{
  "image_size": 32,
  "objective": "epsilon",
  "patch_size": [2, 2],
  "width": 128,
  "optimizer": "muon",
  "nesterov": true,
  "adamw_lr_other_params": 0.0014
}
Rows from block 4 of a small image diffusion model, named by matrix and row number. Rows with one number belong to one neuron. Each number is 128 + 32 x the weight over its row's rms, rounded and kept within 0 to 255. All counts start at 0. Numbers have three digits each. After the name is the row's rms in percent of the matrix's.
After each neuron's rows are labels from the 100 images, of 14976 (inputs lightly noised), where the neuron reaches its highest value: "strongest on" is what is common among them. Only what is clearly more common there than usual is listed. The data: photos with spoken descriptions (Open Images, Localized Narratives). In brackets: how many of the 100.
# fc1: MLP up (model.blocks.4.mlp.fc1.weight, 512x128), inputs 0-127
# fc2: MLP down (model.blocks.4.mlp.fc2.weight, 128x512, transposed), outputs 0-127

fc1.232 093:139153160148131137135096132070119116115162121118167040139181103118112214124102133073081118122149112125246076084117128111139106090137182177174096156146141133116154154099157118091176174102105174080116091188170158156104151096169141113144130138133160096136121142141090137108080069116142162114119192119170168182139190176088146132106134127131137121106111127111149086154157129123124101122121
fc2.232 093:130068107135185147108099086105154129098118092145141127142072119076142148123156097162136197162129121090117077105096085139161107091127122160113090126103125077172130111079117068176140160037106113097148128141178122159177166119051122144132101154144124134200129108167136084175094159127122089151134121119152101074134164116122177094182104137126117125145143124173133140193105160161194159100169
strongest on: text has "holding" (35)

fc1.237 105:167113170087135148196148144096083112101064143104105122154135108133082146101103172099148057094153091177087130108140218130146132124158142139086121148127136167158150148175096131126105111198085128110065127163122148049165145163129163135106110121135201102128131134119077130126123141083075109131114135154119156105116192087104092146150135114155159170128114136096099109101161167114159153037087
fc2.237 096:082094098095112115065067092157137129141174164086139087080160116131157153181100049124108201114124154095173119162115086122135182074116186093160183136161110149119123112142159092111139098163118149162143170135154082130097128089104142163159120089114153169172125148092146138158143095095094174126086098141169095132126090169180129156101160137094084117114178092154109067120107088140106153169104
strongest on: text has "water" (30)

fc1.366 088:126079157129161188187141148119161120153137135175112127095105195128070122112173153122134159115119083177197142128161152103152089113093120119150151115116114197105134105120136132102181164064120171109135172145109161185175154131127179128112152091079097096119170122115075139060122111120162178142145160114141075106139140181077139113145118125189169170088097101135091134087161113125209133148102
fc2.366 076:115137117063119057134146085174130124146089094084166173141097085101153152151081081156079126172127126101087132144139068104097130068177161156127122136137145153146092164098153179130110133181107104217113087121122110085120078090140081146117066112161128160153067169152154142160138085139108055076124161131123153126155107139109100081153147134086103134160130131091127085147150098126089108110071
strongest on: text has "plants" (29)

fc1.318 103:084166096127160070103084185164123138069181138101111134161091155136103095147159122122156141127071154143137099183176102077092088103174120119154128165116131136127141155098114189139152116069185068107148150137152138116114094058118044126112111163109122159082186104060137116137159147152160161143128133116102094149114165138130136145124169161147105167089121147179130100161189122070191140129109
fc2.318 104:170089108148091123151144090110128075223104169133175120151138134106154116177140173083083089151168132122137138085125134153200181144117156129126113123178152099091182103122100060167101099157067132117112174127094123178167143133104145080144118118080157129085170178144144112156133150071134092122123125144150157083166091108101120157157189106133096145137106107079177119096123184077090103109154
strongest on: text has "color" (32); text has "red" (29)

fc1.172 096:126164175129164134146100174124111115123142158135154082106137071128103066166123180129099147131131131128079154123139165141109198082117108109074136160090171168109106100119075131150160139126100124128062117155160083099137113125165139127159183090134148113146150094120145093123118157154051153136071093129090132098167144139079097057140094041115069109156145144118172077166099114156142124207166
fc2.172 101:134098104137126117049125079122151076118160104102031128136125107182124148057093111138101099161121136142146179168166104140141167181127092134106134092154136154166134114177082074161158126149159100114148100207091139182141135094106106103163083110116126128128094167127123147141136170158141109102164142084105061192106134134123111131173076120183184139087096126132168148072120097167120110156091
strongest on: text has "sky" (66)

fc1.468 102:111143111095132113100112163155160132168114146159167157137115117071100111122154147157149116134116120146167107168089110172084123140138152081144126188214090166145083098079087152098104122022102087179130147115152106136095104124089119101103162139067158142122108143177141089101157087093134183116098159110110137135149171152114131138173103157197104097102133130131160087149091077081136125207180
fc2.468 101:155121139087131114122119117099098146119109085158104114153162093123149172143110132116116170141151144102101129180170095133088120120103095153134152104043103100121148131109122180157129156175117072115069165153160132128192168099136174125133119111112123081164081179181070142106134166143056111200186147151165148173124155119149108125101160089094101115117140173234138136129208132155118099114149
strongest on: text has "water" (28)

fc1.155 121:146134107080133161156131155110137103179146125129073135070178088109110086110186166105105087122105141190160115139114076114174156156130063049099172126162108180094133087114151136159112180138176125089072124131097148185129103142155131089155132166128194082126140154145123132150189100112137110129087146119148146156076105135094151175102129178156107173089130119124194049148090108137113133152142
fc2.155 113:143139118169127080066097165091124141084168114122174095154123087104109111117126108154158142145139107131132107122132137060025154088114130173154128057146142113208144141101123125136175135117177102125211151129123110120122131111156091187098147123151120116085158134064170134136132154188193114110154124151104125107141141123195138071182113155086111143120119143176113147157207082170127110147106
strongest on: text has "water" (26)

fc1.211 132:142098076095157100051100093151134115211132090126157100150143133093118215107155092208139139157095085184095119146136113112135132119142113145160143121138036125110078175119156110099153068121133144126135090067145121081109116182151172062138105122132153127186122114158113084135112152185076152107156069151131091119123117115097163134077125164127142113118116122118106085128069120094114146102107
fc2.211 120:056201122116146140131107190125118100117138146107169079106093135150120082199174152118120076150135117188118135133141107120112105115156106153146068120153144146108135173096147092168119171149083098140090134157066135114164134207161091150143142116153104159119088100118108124120132120186089117131122136179114156101144079166147135109118205152114124081172191187085158165116073110116145117133205
strongest on: text has "sky" (57)

fc1.208 105:147166156116088120081130132137120112110209162060102128121112144142157162135134212138096175152123099149158109066069130108101101132140106083159122111102148160176156144109121167120151057123128085125129164021115115096148091098139125066096177131143127102128124137147083066089136095137050120090178156121055167139132107163157146106148132123134061102155162122143134137119125150123134163111109
fc2.208 107:115080138134189112173112115139130146155135137181159079116129124093143113138119114160134117110133114161164179217138158118149128111051173157129119126120069111090184064118104149121140150077137109141096134115137086118171173152138172118138120088049148139111133110106095163138118112144109132154133080138179199181101139098097125150085131143071145109157099168089118091203077083061094120118085
strongest on: text has "table" (31); text has "woman" (25)

fc1.72 105:146082147165129085119105199120122165101215109116090173077033163104143149151120109135107114118176105113165159071157119101124162156134091119103102124088106065089131130117158144055149099113088172152144133153059090077151153104074137119063141102154141160156166117130148125147118103060130092122142111115122166131119167141173095139132095171166132069174123125112160127122165161106129178136127
fc2.72 102:124129107093162111117099127180150154208070128101148069167185086133120089097140091115085141081117103121087098111145105120136094121112147145135182134141108172165158141099127158118096188101099095145123172131169100167140068126124136172106097113067165092121117127118084127124126094190145145112130138138134133089148102082129142206099116136104094156092122117137105051216178108112110179108059
strongest on: text has "wall" (40)

fc1.150 105:090085151137093129133071144124135148142145123153080108121105150140074133122170074163116134127113045127071084117153132088031169147133122116114150098113176138211164187128094093130177115096208092152105152169132113116134132097149124127058146169087124135153120165129124117085156097154112105064109126149151119136115125097091117097121155133090101150130115135146100153132220054128126111151089
fc2.150 113:199133081131139096106130137129146090152127129154131125082181119112165093114137171132067121101128123157159213175130145152162105162138098135123166179157132184087142144155161145172130103124108133097152148124064127130125102165102071119204124046156149100128155130233095123168146147095171122134194131056103124123158096139087142180133119140171132141092108079147108125111094165093134136131129
strongest on: text has "color" (39); text has "red" (29)